config = dict(
    model='segmentation model',
    color_jitter=0.1,
    encoder_arch='poolformer',
    encoder_depths=[5, 5],
    decoder_activation='gelu',
    decoder_blocks_per_level=2,
    optimizer='adamw',
    lr=0.0029,
    beta2=0.95,
    batch_size=64,
    weight_decay=0.06,
)
Rows from block 3 of the decoder of a small segmentation model, named by matrix and row number. Rows with one number belong to one channel. Each number is 128 + 24 x the weight over its row's rms, rounded and kept within 0 to 255. All counts start at 0. Numbers have three digits each. After the name is the row's rms in percent of the matrix's.
Before each channel's rows are labels from the 100 images, of 14976, where the channel reaches its highest value: "strongest on" is what is common among them; "peak on" is the class under the peak. Only what is clearly more common there than usual is listed. The data: Sentinel-2 satellite tiles (TerraMesh). In brackets: how many of the 100, against the usual share in percent.
# convs1: first pointwise conv (decoder.decb.0.1.convs.1.weight, 256x256x1x1), inputs 0-127
# convs3: second pointwise conv (decoder.decb.0.1.convs.3.weight, 256x256x1x1, transposed), outputs 0-127

strongest on: main land cover: trees (54 vs 19.6)
peak on: trees (52 vs 20.2)
convs1.10 082:113164125089110149111139108101140161114101152148145111091172167144100119100125132110116116105130182178133127105123176138113123125149123095123164116117092171130127083173133090115132130142158089162081146146117148124126118129167120160137101145140172144139154132122126126107150134094144116137134113082110141157090132085100136164136128123117121135128114116136093171086096123117124145120152
convs3.10 050:135144103150076114139125093117094166139117180181143142140078122115126076102165119139091130123102083153079125147138151144150159079153087177130110163154132118140098135157144139111119181163101142150147095177135136163143145103153120119124145145146153123132116166131122129128101140118109144157139116152112095169123138144179133137172106156137155101155135162104140139153143119156124158155128

strongest on: snow or ice (99 vs 20.6); main land cover: snow or ice (79 vs 14.6)
peak on: trees (51 vs 20.2); snow or ice (46 vs 13.9)
convs1.70 113:111110131115087124084104140139136129119105166136133105136125106166128157122104124123055132121143201116117133127141134128094131191160049118099147171151096103126117126142163115130153152188104116127162116135149095118156107127150093130089081090145135140123133118141131129148132114118108132085116112123140137130109125150113150133071154070141111136118142109165095125135064143121117149098106
convs3.70 035:119160124150118172132117146183130138117160158147104117154114160106108127163171127126108111131141111132136152134165120086137102106191102152103133129148137149145103129124132130113128178154097137132145104191101092153120081121142107168126165100145119131158131141170167158129143132123125080139150121114169130152147125150169103104117147156139170164114085185101154143151159109151145096139118

strongest on: clouds (55 vs 15.5)
peak on: clouds (41 vs 2.7)
convs1.228 152:150131150135115127123108130135126129160134118133135062140123121154128182132145103151109121133141143121160074144160127158116127165160109120107126115130135132154145127081107138113154198144141158133112132155124135093136131061122145115118117181127122157156119142131142156151115136129164076162157117134127132126142135121126152121174122131178000124111129048166134124128135097139125134098135
convs3.228 217:151168125164134139108095140121132164114132103108170164146121156154149126115094140160150095158099136173109110146154147140156131146131143110143088168145136151126137165168168165090130099129122169174164134107159128110111123089160098112128108159125172138128152115145148139150106127091115131117084082171101087153119125170114133149138156105164083105126139094143158163150114130149135137125112

strongest on: flooded vegetation (51 vs 10.2); main land cover: flooded vegetation (27 vs 1.9)
peak on: water (27 vs 10.9)
convs1.219 080:125125154138043133106102125166179110124124095100129156114171125141104108173159137162116159146124120127110121130104129094132140145185110165130065138107151124164124141094153153125137152148082149127127099123072151100152128117104134094145150123119105117158113171128140112146104171174120146153142176129116090110131130133180154136113125112102119106131139091132137123137142134136125133097128
convs3.219 028:124114082114086126158162089111079139157136134153155105167101102123140086087151108104126112098135119137094116165147177128110152115152128146157140152124103099133079112127114114152096171132100104140112096188121116134168133142106155107126113130160122095129104135140109148095088121156086155115117129153115128152093178127141103149147123123114146085139134155112099145166112125114102162129162

strongest on: snow or ice (90 vs 20.6); main land cover: snow or ice (90 vs 14.6)
peak on: snow or ice (89 vs 13.9)
convs1.155 084:115173124109084153132115113103154158134108164155165139105183160146105081125117139125083116096135172160142127116126157137125133138101106092099159117105126119113150106098106100129118143154134105170125113122138105142137122134169117170124075127133145108129157104116127126175130127103142115100140091094144143159095122085091156172112133100124136138096133136128109175090092136120107114150139
convs3.155 048:126149101147083122132127090127085165126140171171136129158079129125113070097156112132105123114095089162074143135153150129139161101156097169132112164153125128158091133159147136101129179165101146154159084179131117158149127097144127135144144126156153133152115159145138142135089152115117133150125112157126091179133144151168134127166117156147148100157119166104139138165147105150145169166123

strongest on: clouds (35 vs 15.5)
peak on: trees (49 vs 20.2)
convs1.69 170:150124123138144134146108125120140134208128135140128109136131122135132104125157120128124110126122140124127068139181128121135116141165112124107131119117125137194103125132139127117091140148123139135129120135132135128094128101125158126163114180130124036171123120137139190072110158128199096129132127128140126123134077123121084127087136131106067125191134123173127135106132070138193131069121
convs3.69 275:159170105152127169098119153130133161150125119115155140152124160127168131134100155133124081149140132164124095174172158119141104122139119133122117154136147123103111143135142149122095125116091147168139122136134121127134115119147094105097098155124147098116157126159140165110132095115086132118104104157109116155092156170132092164111169106133097125093146109159139180154095152159100113096153

strongest on: trees (92 vs 58.6); main land cover: trees (65 vs 19.6)
peak on: trees (59 vs 20.2)
convs1.171 082:115173101095130161118122112103142156128110148133150130091178170150110116108102123112088110094124200172142126094126180135122131117120113099116154129114109151116130095128117093128131131147135095166090158151124131119138116130173108167106078149145150126136156132120117138133126135090151122117124112082141136158092127084116151161149139111121124145097130140127108182095100127114107130150141
convs3.171 047:138137099142073113137135085113090161133130175182142134144082115111125070093160114133098129111103088149074128140143156142145165088152094176125116164153134111146095132154137132114115180168099140147139088176140134161145138110148128119135145140148152122132107160131120134131087144122108144157136119154111101168129142144177131141172107162136153098163129161098138134156143112146132168155130

strongest on: crops (96 vs 38.9); main land cover: crops (89 vs 20.2); built area (76 vs 37.5)
peak on: crops (53 vs 17.2); trees (44 vs 20.2)
convs1.120 099:081085112124116109089108129123109142114114158123164098115123090136151129083107137124068123124154196128114134151134159122124112169110060143125138142132087116095109119138134112143139122166105129128153125105160076120136126132142113122103098109166140145113113120149112136120126121126118131113119125093139133161116127165130117121097163109118143130132122139155114084113097117150133168094093
convs3.120 038:144090137124125069103134097071128122134088137144153134097124093122130113097114135135117172127115110117112114107076121181133162125078127130138122135133140115124143130134126131138140096137152128124117143061163177131126189128128149093128126156106136133096110147069092078138106138129144178154130134139080127116125115101126160151157081134126096097153160093135133096102125132117123165139121

strongest on: water (86 vs 40.5); main land cover: water (71 vs 11.2); flooded vegetation (28 vs 10.2)
peak on: water (82 vs 10.9)
convs1.163 081:116128132112102135133144135119141145099109167157149136108192130109098071110130123111152144104123184147118135112098144124104124131098132058128188114126122142139135103172125091131090136134133097132097135109154144148133100126153107164143123112159156113124144100139113108107143127064146112120119099104117143140087136126069117159142147132100158126119143151151107146124107118122138166121168
convs3.163 045:126102148100171130101141155133157090127124085083114107101171119132134174147101145111160133123153163094178132114100104125108105169089167081124160096101139127107154104091097105157136082104158096094101159066118132098120122166091149134132118120109094133121126101105124116121156114155146121110126152098138170085128114100082126120092134110107100149107134090147110114100120137096127106104130

strongest on: built area (66 vs 37.5); main land cover: trees (41 vs 19.6)
peak on: trees (56 vs 20.2)
convs1.87 097:099077112160134119119118140114108097127145096090126119151132103136147149105124106135079131149127168069125135153086120129150145141048117148129101091129115098089131149110119137120151080110109146077168108079147089122121147162124119134114137112111096164111119148170096124123123133167116112121103165149115099118112133218133128115153132161104173146100125165104137075151131154134100145136097
convs3.87 037:135089165112139075121127107128142097114114143144105122089124109101101136138167128137120185125119112088137147075065082145125142127143120129109131096138129138139156119119126118135158149144166113087111139132133159141110156133117146141147155107120105153125110139081113082147138153128180128144160152096143147099160094080134166096133088155119168142152122156100127070088156119117151130146103

strongest on: crops (92 vs 38.9); main land cover: crops (83 vs 20.2); built area (70 vs 37.5)
peak on: crops (72 vs 17.2)
convs1.207 103:087089105129124086100128143137102145124163137106139128114111075099149140103103116127080119148133102128106121148165147117115114123131079162167120138139111110143128151131103138126107116150124144132157140140124108129109111125123147092131102101141130102128094124160124180092128098136128142093108129118127122157113129169133109125115158097101166126155112150129120101103099111135153155088102
convs3.207 032:128091128122111068138141075077104130118118129152156139111116082145115102075125112136138170115102110129105126098081131172137176133092139116155113146137123123140132130149128123127151115135159134122127131103160153126140176123125163115160130152131148150122099129078091084146096163133143168141121132151095110131132120108125172128168080136138112087181149120109124088115147114105140182154115

strongest on: main land cover: water (46 vs 11.2); main land cover: trees (46 vs 19.6)
peak on: water (55 vs 10.9); trees (44 vs 20.2)
convs1.255 081:124104122138121130131109156144133147113109166138165106136168097129092084140145091097148147109132169117132139124119143119101142137122130070135163151128137109151139086155131091129132127131139104131119128126172117153132112114172150156134135111146180142114146107167106133127128120092119107128127112100121141146103117167076117158102169154128121131142138128146108123133122122132133155111164
convs3.255 047:127095145102161122097153145118147091143111102103109108098164111123138170149103143105143142125164156088175115120103110137113108147088149104117162093105138112098149104087093101170126085100151093095086153067116140115125137174097148118116119128104088119102127115097105112105157111160138139122140160099131175081121128094100118129099127117094103146106140090146111107098115154099114101099144

strongest on: crops (94 vs 38.9); main land cover: crops (85 vs 20.2); built area (74 vs 37.5)
peak on: crops (58 vs 17.2); trees (42 vs 20.2)
convs1.226 095:055088113125106114104125142119109139110134142121161093118143085104151146083100135113093120131137156133103116140126163130103130139132077138146118130127092106128108131135127125131105113146131128135157121114151078122107139117139159111154082117151144106121113123135134138115118082133142125107111129107124127165106139166131104126119167115124164130154138133130106100102098096133153175080090
convs3.226 038:118162121129143187143120171186134130131164111107109112166141165132134147162135127121137085138149150142149143149178135069119090133166136126126133125115120136127115128115126129126111148117097126136136113174093084121127066131131107164119120099143122123160146108184165180114151112123110074098121127120167131139124147160122097117091177119129150161093093154127128163157130128135127097115143

strongest on: trees (91 vs 58.6); clouds (71 vs 15.5); main land cover: trees (56 vs 19.6)
peak on: clouds (50 vs 2.7)
convs1.75 126:040124142122141124124079139128136134173140121133128103146134122146137095131098077128103123126122149125139089130135120137105086151156111141131127088101107126114124126111095127133123111131119138132125136255137135181152145079117119129135115140126113112124127116126130146126145153113168101090140118138106126137131125128133152138159137133138000109112123113192127132138133080165129123133130
convs3.75 137:165175120173119147093107137131128180125122146144156155146099159112144118126131164150107101152111101172098111154163144131168121105159101152104100170166165145126117157157159159099119145156098160174165116148146128152120121099166095113112135154125164125124150154152150149139118118101109130154116097164112098171122131171158115145140146142162114123119133133129166165150130129167126125127124

strongest on: trees (88 vs 58.6); clouds (57 vs 15.5)
peak on: clouds (26 vs 2.7)
convs1.92 152:116125093130100126093100129132097111186132096113129110131124143138121230117122123136140107125127163117178124137093123113112182152092096127150128154192112132126179123093120122148150215142109126121126130123125123130147130116141110126083106175125130192148132143126108097195105108130104090157158128121123129129130145130139145117215112118099082121071131062082125132136123142133105140129126
convs3.92 187:146132099133097153096162117135106146158124169164116099145100125093133106128162150094091119104154095130114123158155151110136123090159091171102159134144160101127087101105101106157094176146087102129117094171100117166161121158124131125106139121141109096128116160147123158092131111159098131155157159124137147154110162130168092138127125159110156132117124169117127146148133130145106124123162

strongest on: water (92 vs 40.5); main land cover: water (74 vs 11.2); bare ground (49 vs 24.3); flooded vegetation (29 vs 10.2)
peak on: water (88 vs 10.9)
convs1.11 078:132135131133117153136137127122133143109115148127146138125163129119098083124130095112123127116126180150141139117117157132123136118122114086129180134099090123142133106156115110129133134125155099148103112140142183128132094122141134150137131142157172138127136136136116126111125120056120139137120098103123177162085111128092130160124154131128145142137121130132114133123113123143140182104168
convs3.11 042:120105152110166136101142161139159084124130091083107113110170124131127177152102144112159131126156156099180134109114108120107098173093168086122159089106135136107157112090104105152134084098155103104097165075114128100122113167099143141133118114105096132118129098116128124115154116154143114111130147101144171086131116109091123112089145108115108154098125094152117114099117138101125094105134

strongest on: clouds (67 vs 15.5); flooded vegetation (36 vs 10.2)
peak on: clouds (47 vs 2.7)
convs1.208 085:163095123148146081148129112173104128156164117125163130126112080129144132108123083162143143156117113144146137162115128129146132121145125131131131131134158076099119151142100149124119137151087142142171131128127204106127033123088130099116131137122143132141114161144124118175144159143118156136103119108122143131168147137119109108130133102139158150120120132118173095122118140114119152130083
convs3.208 054:115120116133106101140132090117082136111162105130152124154110108160101087082122106128165129107089138151098156112120149137133172160133166103163113156131115126165121126157132123111143128132143133139150106131137105101143129110120158138178129125172150145158093107126127122142082174130136136105094112160123092138139127139103154120162118120148120087170109133095132116160150092103155182168112

strongest on: trees (96 vs 58.6); main land cover: trees (70 vs 19.6)
peak on: trees (90 vs 20.2)
convs1.144 090:103106140121059136133102158123163138102076172124163107149161080157109134111126093137120148114150158118118139139127115125075135152155113104075143145123113089137123118145154103137129128159117130132158129117167079148146120112145132138119100061139147123113145080146136119164134095112116111084120111117150145139108156149096133156089155069148130125141163116157096112161069113115114138090105
convs3.144 040:126169121160117163148113141180116147110166151139109130165114163125104115142158124138124099132124108153121155131169135089143113112190119147110116144152129156152107137134140131104133163155100143147161095193106084148123079110146107166140157102158139142169137138177178164133128141115128080136131115129168110156145124167157113100127148148153163148121087173106151143154149098147149117143112

strongest on: crops (95 vs 38.9); main land cover: crops (85 vs 20.2); built area (74 vs 37.5)
peak on: crops (79 vs 17.2)
convs1.159 096:101068122134132081115129133142095135117156136123156121115123062168166121092090109140103149156118150124131130152097139128104128169148101136099119124148093084130133156140090152139125136175110152118171130134131125103119086138126131105093098119149130133140093139166126095121134122145100149100125146116146121149128133170129133106121144092123135136117101144127126087113097121115139173096085
convs3.159 038:134163128136147187114122178170156129136131135113101117135139172101143158174130144127106096144157126132153120153168121083126073105153099147092138116131141140110118126102122129137116146118097126131124127159102112150119088147134089145093126111126115114135164143168160172115170095125106091125142135112159145131120133152155084126092176131124145179078121145142133165130115147155109076103143

strongest on: crops (91 vs 38.9); main land cover: crops (81 vs 20.2); built area (72 vs 37.5)
peak on: crops (56 vs 17.2); trees (42 vs 20.2)
convs1.111 095:060095117123125104097124139123105151107137143127152104113132090100133153098108137130076126132132147143105121136135163138105131132143091148146115124128106102137123131137126135130096116159127134127159137122147084124106137111131149115144094125141131107116104110146138127104115090142142121108117124096135122158119152159132114141112172106126169121154126139114118110108085101143157167065092
convs3.111 039:116158123133147188136129167181139128125164122098105110156144168127131152165132126123137085138152145134154136153176135073112087136170130127113141119116120139126114127110123127129117139114102125136133113169094088118127068135123107155120123102148112119153151109186161181116154108127108077095126124118169138131127143152126093115086186117125144167094097145128128161150126131135122088110145

strongest on: built area (65 vs 37.5); main land cover: trees (43 vs 19.6)
peak on: trees (57 vs 20.2)
convs1.204 084:089148139054098163152119128093139147106057147102130117084174139160152121100142141094156139088139176145113149146114100110057115159180142104118147118161145147137142091148142091136112170138146089131085174126171085147140101111168111158127122112165158097106160104094123097125131101117126141103117119149138127144113115119114128115138125112116116137117133129170051133099110126111126139139090
convs3.204 043:110091115089131111115157111095112100149117095108141111122144090142145123102085108099153136101135146109138111128111144146096145160059163096153151118097115096109129098103096096162119080108140093106096137048128140102156150153084169106133094137123110113109104098102095120110115123163124154111114147123106152105112143099093131149129119104098078101135152069152095121126112146091114152117147

strongest on: flooded vegetation (48 vs 10.2); clouds (47 vs 15.5); main land cover: flooded vegetation (31 vs 1.9)
peak on: flooded vegetation (26 vs 1.6)
convs1.4 082:135097155137087094123118164198145125155168102114168129127118066134149103152123106165144118161145119141137133147132119110144150123177129158127113112150149051134104155121105166135143118145098153150163128140105204125133063128086133082118148125107137130134098153144132129166117132143132156135121124104122120121161136133145137108134128095127131130137109149114167120128104153120118133102092
convs3.4 048:125127099139086116143144086117077144121165119141152123163104108157109072079130108121154120099094124156093153131135164131131176143138151119157118160133114115169100120151127119115130140139125123143147090147130099111152123111118159142170124126173151134156090116144127134125081165135119140112092108167116090154133145141126145127158124120149119076164106136101128134170150090114145182163122

strongest on: built area (63 vs 37.5); main land cover: crops (46 vs 20.2); main land cover: water (29 vs 11.2)
peak on: water (32 vs 10.9)
convs1.211 086:127107122125149118139127158163123152137133153141145106134152122114109085138141105078163137086128164131120143130119137125103136136125128093140175139144121127134133077184165087134120125136171084126115151117178141146107104122168124148140150121130182120130145103159110115102141134093157124126123111100104138144114130142095121158132136154126122124135142132143092128122127127136127159117158
convs3.211 048:128096135099151136087157147130142092139123114104099097108154117110134157150103149095134136110164144094175128120109118120106102147095140110113169095106147116108135091074084094173118095107142083092088140073103126122138126179089148134118121115113086117120124115117115129102157106170133124128150164090139176093123133099110113121086136123101114150099129106140108114105119139104118097100147

strongest on: main land cover: trees (47 vs 19.6); snow or ice (45 vs 20.6)
peak on: trees (48 vs 20.2)
convs1.245 151:165126136141158128136089125130132132093117175112127121138122129116132061126102132122100134131118107142065145126131133150144073112154129146102125112041143132106113129148135123117126061133118130136143106087115116078115135158129131134129139096152124116043129111144161130111126136124125137069061129120133122118128101128119132132101126139129134105147120165160127136129139132072079130146118
convs3.245 191:093116130099150125163122136118135102127140075083142131130163120173139143119076092133176115131124176129150124126118132133095131176081177075176122118086085124118149129127127125125131072086151129127114151080136124073123126125103141124143086134128131131124127076122120123129124131125128131080089110137118125102116127125075141136116147079119086115125135077154097130127103134091125135117126

strongest on: snow or ice (98 vs 20.6); main land cover: snow or ice (82 vs 14.6)
peak on: snow or ice (53 vs 13.9); trees (41 vs 20.2)
convs1.213 081:120156136086081172155121120090138143131084169158133119110161146132149099107135143104123112091111168153144140140135089123071114134160142086126151151137138163112120094169112085120129164158122087133068137145154095144158114121173139153142084142126164142102160117085121122123107099112122162112134093117126142143094118106095113108108118076124136140130108099111070145111090162136124121125100
convs3.213 052:103101110094126120121150112092117113148116092102146118121148091155151129102077110111154124109138157126135110141115155150096141162071156092166145128095111096103133109110109109155109072099141108123100142058135140088148147144097161102130090150126123111102110099111095124107110121148110158104101139137104143109102145116082132158127125091102079096129152068153090129128101149091107143113145

strongest on: crops (94 vs 38.9); main land cover: crops (85 vs 20.2); built area (70 vs 37.5)
peak on: crops (48 vs 17.2); trees (48 vs 20.2)
convs1.182 097:086082119118122123112118105108102156129122144144163093116149074133133142082115126129072128127138150124116119148126147127091129140136079135102133133140082092139136138147132114144115105152118138128169157118169094136124120131134149129158089107162143115111122115137144129145110097123134118095133118105151134163115140165106140141096150084123137127154136139133105099113083099125144165085089
convs3.182 041:121159113140126188138125158179127134127158133124101107163123163121120134159143120118128083127143130146145145151176142066126092122173123145119134126128125142139098118119120126122112150128091126142139102176089081129136064138130107163117128098156122123160138119191166178114144120132109080106125121117168130149131149165140093113101177130127149154101090165119126162164133118138123100125134

strongest on: flooded vegetation (52 vs 10.2); clouds (37 vs 15.5); main land cover: flooded vegetation (30 vs 1.9)
peak on: flooded vegetation (30 vs 1.6)
convs1.243 088:126118149154086109131103136172143108142132135111143140112140112096117159152163133141093135124121153134126110129116144117156145126155137152126119139111115095157124134120161136132109155145088125133132135145124186152127081120100130082133140135149128101143131134141151130163117135140113154144156126109130117120170141139157129125132127110133133109105115092137169111118113108113146127100105
convs3.243 043:121157091151087142137136111124085166130162131143169130176094134146127078097140098123135092116114117182088132159168175118136144130160134137149120172137118124148091125148134128115116155142094136169153085170126100125149106110133133128141123135168153121155114122166142157116089145123101127121091100184117093176121155164140116141145147126149130085137114149115132171185137110131131157149133

strongest on: main land cover: rangeland (59 vs 20.4)
peak on: rangeland (57 vs 22.5)
convs1.64 093:063183119090083207111145104071140145138064098101116145084174165146126130134120152133100108114128162156124119115127142144108128108137127146139149099130142136135156119124090109118153130133120117140113141167125101084110120113165145177103128080174126133138157143051115142143121132106126132136127131133149112161107115097151114137148124144127112143118122140100091191088130140117108105131102
convs3.64 038:111134133113168177135123180155155110132131090084115123125166153137152175171110143119142097145166162125168121144146117103110073155129150106122134104097129133095141125103119127137109110082126125128117153118112115099125099144122107133101109116110116107128151107149141149107178089131114108101117124110146152104108133139101095126082167093115115165068132105169121146120096154123103072083152

strongest on: main land cover: rangeland (60 vs 20.4)
peak on: rangeland (64 vs 22.5)
convs1.57 085:101135123121152165095144085095093104097134065092087141125123166115131163105145131125071166126154114095129118127125132119120111124187115146134120136145106149088143131128137132125153177121135118085119149171113133102107118096152171126149150088143099159116162168122118126141136169114094157180153157174138117134145137145166143122107148181145155167124118138097107112113158160118096121181145
convs3.57 036:140171125146144178135106168157155136131137102101139138150146173133167149163109153141142075159152144153147113156160135105126078144135132112121119132120124148110129149126144157116102128107103150159137135141128115108113098113137092124107098140125142112127171105158154166123147096104101105097095094149138125134105136174112090145088190089133107148077131117156134179139088153141106087091142

strongest on: main land cover: rangeland (63 vs 20.4)
peak on: rangeland (64 vs 22.5)
convs1.200 070:136137124116166181101138080095083098115107082113066127088101156102138163108133154130082171121127161084102122122135131135120119133193091132132128141139120167144132124119151137137157153128134124076109133170122123094108127135147112144113191127150110173126159177095120122118128146107087143179165174205105125140135138139150121126103115187140150124138136137117110113104151134129103122128173
convs3.200 027:125154118125146177138117154137136145135149088087151138162145161151164138140086132140162072150135151166143105157169157108109099148120152107146117137104121126106122143128134147120099116098109143157137137129130098098130098111131114125111087134131141103136144096169143157116139103120100121079079102161120118140101153163106096149094188080136091128089133101151113177150086148118110118092150

strongest on: snow or ice (44 vs 20.6); main land cover: snow or ice (44 vs 14.6)
peak on: snow or ice (44 vs 13.9)
convs1.125 085:093166123102102153129123112111142158133103157152144133094175158162110089113124138122077109105124186173153121105120156122128139135110105101108159117111142130121141101112107092131117137139141101183121124137128124134132116129172106152111080131145141110122160103106130131166130124096136121108119107087132153164102133091104161169135125105119128143098133148137116178110097128110102119167136
convs3.125 046:130144101143077115130126085120088163123132171174139132155081118123110075094159114135104130113093084158073136134145149129143162093145102167126109161158128124159095136164147136105132178166100145149150082175128119157147133098146132125144144135155148127145111160141132137135092153117117135150125113156126093170138136145172138127167108158144153098166123163099137134159149106144140171170116

strongest on: water (99 vs 40.5); main land cover: water (91 vs 11.2); bare ground (49 vs 24.3)
peak on: water (99 vs 10.9)
convs1.67 095:099134125115136139127144118129120115125114145176076139083187159136119071141116151091128133098127140111120111101112169116124129106170148106141134105120123182124096100135160105146084109137142100115082134151129105137109152131149109126134124144145113114118146140114142123100148119102148090112138150172081105136104157124126169139162129151119149116120141137117094134083111125150118154142165
convs3.67 047:100120138115148128119122140135130105109158075087125127135152122162120142124073110134191118127121166124153140109123125123105134189094188070164127125100116137133150130123130117125147071106156126120127146082126110075122108131103150146163097118140121143141123074128133126134124148125148110085090117122135131111135118129073147117118142092127075119132117073134111124134127116089141132133118

strongest on: trees (93 vs 58.6); main land cover: trees (49 vs 19.6); main land cover: crops (48 vs 20.2); clouds (34 vs 15.5)
peak on: trees (77 vs 20.2)
convs1.142 100:064094137113124147098094119091107146145083133101156078121151096184126105076129120127131160117132160112100141136112113149077131150175083114083134125139112096143122124130133115118159121108097127131160106138180070138142120125141144166124132079172138142124135108129120110164136127118116121109128116109140138159126138174101132132082144140133111140153146117147099101131131116130111151114104
convs3.142 042:123182108155116175159112141172115162118162126119142132176113161157122114132128117131132071141123126175116143155187156088142116125163124131140113157138112148147101144143145141101124136129090148165158104174110089123133075110145102147126119115154146127158136115195171177121119122110113093111098093150152108161131141182135108125122179110155118129111094142125147175173128114136133115134122