config.toml
grayscale = true
num_classes = 10
batch_size = 64
Rows from block 3 of the decoder, named by matrix and row number. Rows with one number belong to one channel. Each number is 50 + 10 x the weight over its row's rms, rounded and kept within 0 to 99. All counts start at 0.
# convs1: first pointwise conv (decoder.decb.0.1.convs.1.weight, 256x256x1x1), inputs 0-127
# convs3: second pointwise conv (decoder.decb.0.1.convs.3.weight, 256x256x1x1, transposed), outputs 0-127
convs1.173:53 27 52 53 63 36 41 46 38 59 32 54 51 59 46 43 62 46 52 45 19 58 60 50 28 43 37 57 43 56 61 43 49 45 46 52 64 47 50 48 39 44 53 53 43 53 39 48 51 53 45 26 53 51 58 51 28 60 52 48 48 66 34 62 42 70 49 46 51 70 44 50 15 55 46 48 43 43 40 46 57 53 49 53 42 57 63 52 47 55 51 47 52 38 62 43 44 52 43 51 44 54 57 47 66 45 51 44 50 51 33 47 56 56 54 38 65 48 49 36 50 40 46 34 48 66 45 32
convs3.173:45 38 51 44 48 29 60 50 33 37 39 45 47 53 40 47 60 52 48 52 37 61 42 40 33 49 39 52 66 59 42 37 56 49 45 56 37 36 52 63 49 70 66 41 65 34 67 43 52 46 42 46 60 56 51 57 53 48 47 59 43 50 67 51 50 51 52 41 58 53 36 51 64 43 46 64 50 67 51 52 54 58 59 52 35 38 34 40 34 58 36 64 50 58 61 46 40 46 59 39 40 43 55 46 45 35 66 49 65 36 44 52 46 32 68 52 43 43 47 39 50 54 41 37 57 73 64 43
convs1.174:36 49 53 52 53 53 42 41 53 46 48 57 48 49 58 56 51 25 48 47 40 66 51 43 54 56 38 56 44 62 51 55 50 54 56 33 57 53 51 56 42 49 56 78 46 44 39 47 41 33 42 52 45 51 46 41 23 50 45 64 52 48 58 62 52 41 59 85 50 50 56 54 49 11 41 72 50 45 51 50 51 46 80 56 49 45 47 54 50 61 57 62 54 47 49 43 56 52 49 50 44 53 51 60 50 49 60 51 46 65 52 86 00 51 48 49 40 71 54 49 50 53 42 62 37 52 52 47
convs3.174:36 32 51 30 52 47 65 62 49 50 51 30 57 50 48 47 36 37 42 61 38 50 47 56 55 54 37 38 52 60 39 63 58 32 63 54 44 39 44 46 32 48 54 40 55 45 56 65 31 33 33 39 47 51 36 34 35 36 65 47 51 39 57 35 32 33 53 52 39 49 44 57 52 65 33 63 55 51 47 39 50 32 45 48 41 42 41 39 45 40 59 48 63 54 49 41 59 65 34 59 66 33 49 52 33 42 48 45 42 45 47 33 61 58 47 49 53 51 32 38 40 47 53 36 45 45 46 58
convs1.175:32 54 55 43 59 62 29 36 45 49 47 62 57 21 64 62 57 38 40 44 47 43 56 45 47 57 61 28 71 62 38 58 54 63 53 56 54 60 47 57 38 58 50 39 43 32 46 58 52 54 50 51 60 57 31 66 43 32 51 51 56 42 49 36 63 45 50 53 72 38 52 63 43 51 61 46 61 48 68 43 71 73 49 54 59 45 40 54 54 43 53 51 44 43 50 51 46 40 36 53 50 60 47 52 45 34 38 49 49 50 53 53 38 46 54 42 39 55 42 49 39 57 51 44 51 56 47 40
convs3.175:59 69 54 66 55 57 59 32 58 58 55 59 40 58 41 40 58 65 58 51 69 62 51 53 53 47 53 67 58 35 67 39 54 65 47 53 51 61 50 44 58 48 55 60 55 46 53 31 59 58 45 64 53 56 69 65 69 68 31 56 52 47 49 70 65 66 54 64 57 45 43 38 40 33 66 33 55 52 42 51 48 65 57 56 64 45 61 66 56 61 50 53 32 50 41 41 34 29 60 51 34 56 54 45 68 47 51 48 50 64 39 66 44 52 49 47 51 53 62 60 56 49 46 61 56 49 51 40
convs1.176:40 46 48 48 51 48 49 37 57 60 49 61 48 42 58 49 62 36 53 68 40 49 41 35 52 56 35 33 60 59 37 52 64 51 46 55 46 45 55 48 40 41 50 56 54 28 56 64 44 56 51 44 60 59 32 72 52 29 49 48 53 48 59 32 53 46 59 57 73 43 60 50 42 41 71 46 64 50 60 38 57 70 52 52 53 42 63 45 43 47 60 53 34 53 49 51 43 43 37 49 59 56 41 55 63 33 46 58 50 57 59 53 47 53 57 56 49 57 40 49 48 49 50 47 59 67 46 60
convs3.176:51 37 54 38 59 52 31 61 59 50 58 35 56 46 45 44 41 37 40 60 44 41 51 63 60 41 60 39 53 56 45 67 57 32 70 48 45 42 41 47 43 41 54 37 55 43 41 69 33 44 58 46 42 54 35 30 35 37 68 47 36 43 57 34 36 33 59 26 43 55 49 52 51 69 34 59 51 46 51 45 42 32 46 43 48 48 41 45 48 42 64 43 64 52 50 50 59 68 34 56 73 35 48 50 36 41 44 46 34 49 50 37 45 61 40 52 41 58 44 41 36 49 55 39 45 39 39 59
convs1.177:47 48 44 56 45 48 38 49 51 50 37 48 81 54 36 61 51 51 54 57 47 50 50 76 46 74 50 48 62 41 49 50 54 51 65 39 54 52 48 41 46 71 60 34 49 40 54 49 59 86 40 52 65 57 47 42 44 52 45 55 72 48 51 52 55 52 53 53 44 49 66 46 52 47 51 55 46 40 42 75 47 51 48 89 52 51 52 26 57 51 47 53 50 55 46 72 88 46 42 57 50 48 52 56 50 46 53 42 56 52 56 40 33 56 52 50 21 40 51 50 51 53 53 70 74 51 32 51
convs3.177:40 50 49 42 58 52 62 45 53 41 52 45 52 51 30 32 63 55 51 63 49 68 61 55 44 29 38 55 68 40 55 46 69 56 56 41 55 50 56 56 39 52 68 33 68 30 69 43 52 34 35 48 42 57 55 54 54 54 47 47 29 33 57 55 56 48 59 33 57 51 30 48 52 45 44 50 42 52 31 59 48 57 47 44 53 31 48 46 50 50 45 47 45 45 57 31 32 39 59 39 45 42 40 52 54 30 52 60 47 60 29 49 30 41 47 58 28 63 41 57 51 36 57 40 45 54 43 51
convs1.179:36 42 53 43 31 47 43 38 52 51 48 52 52 41 63 62 57 42 51 65 36 80 46 63 47 45 46 49 34 52 38 52 83 50 50 57 47 38 55 42 27 55 67 58 45 40 24 61 63 67 42 34 52 52 47 54 54 43 55 58 55 69 47 48 51 66 57 45 57 37 50 51 41 47 57 50 50 41 20 25 56 53 56 44 62 40 57 50 39 69 44 36 45 46 54 34 59 39 48 57 59 51 44 50 58 37 59 56 28 63 16 48 42 53 57 53 37 74 35 49 57 18 55 42 44 59 35 36
convs3.179:53 40 51 39 57 34 48 53 43 31 55 43 56 40 37 41 59 55 41 58 39 58 59 52 39 36 55 49 63 56 51 48 60 46 52 38 47 36 49 68 42 56 64 25 63 34 62 46 52 39 48 41 43 60 48 50 47 51 53 48 32 39 63 49 48 40 64 24 63 64 35 48 68 53 45 58 34 51 35 64 39 53 50 36 49 41 31 36 37 51 43 46 53 52 69 40 39 52 54 33 49 40 42 48 40 33 57 60 55 44 38 44 32 39 52 68 28 59 43 46 42 39 58 40 44 59 45 52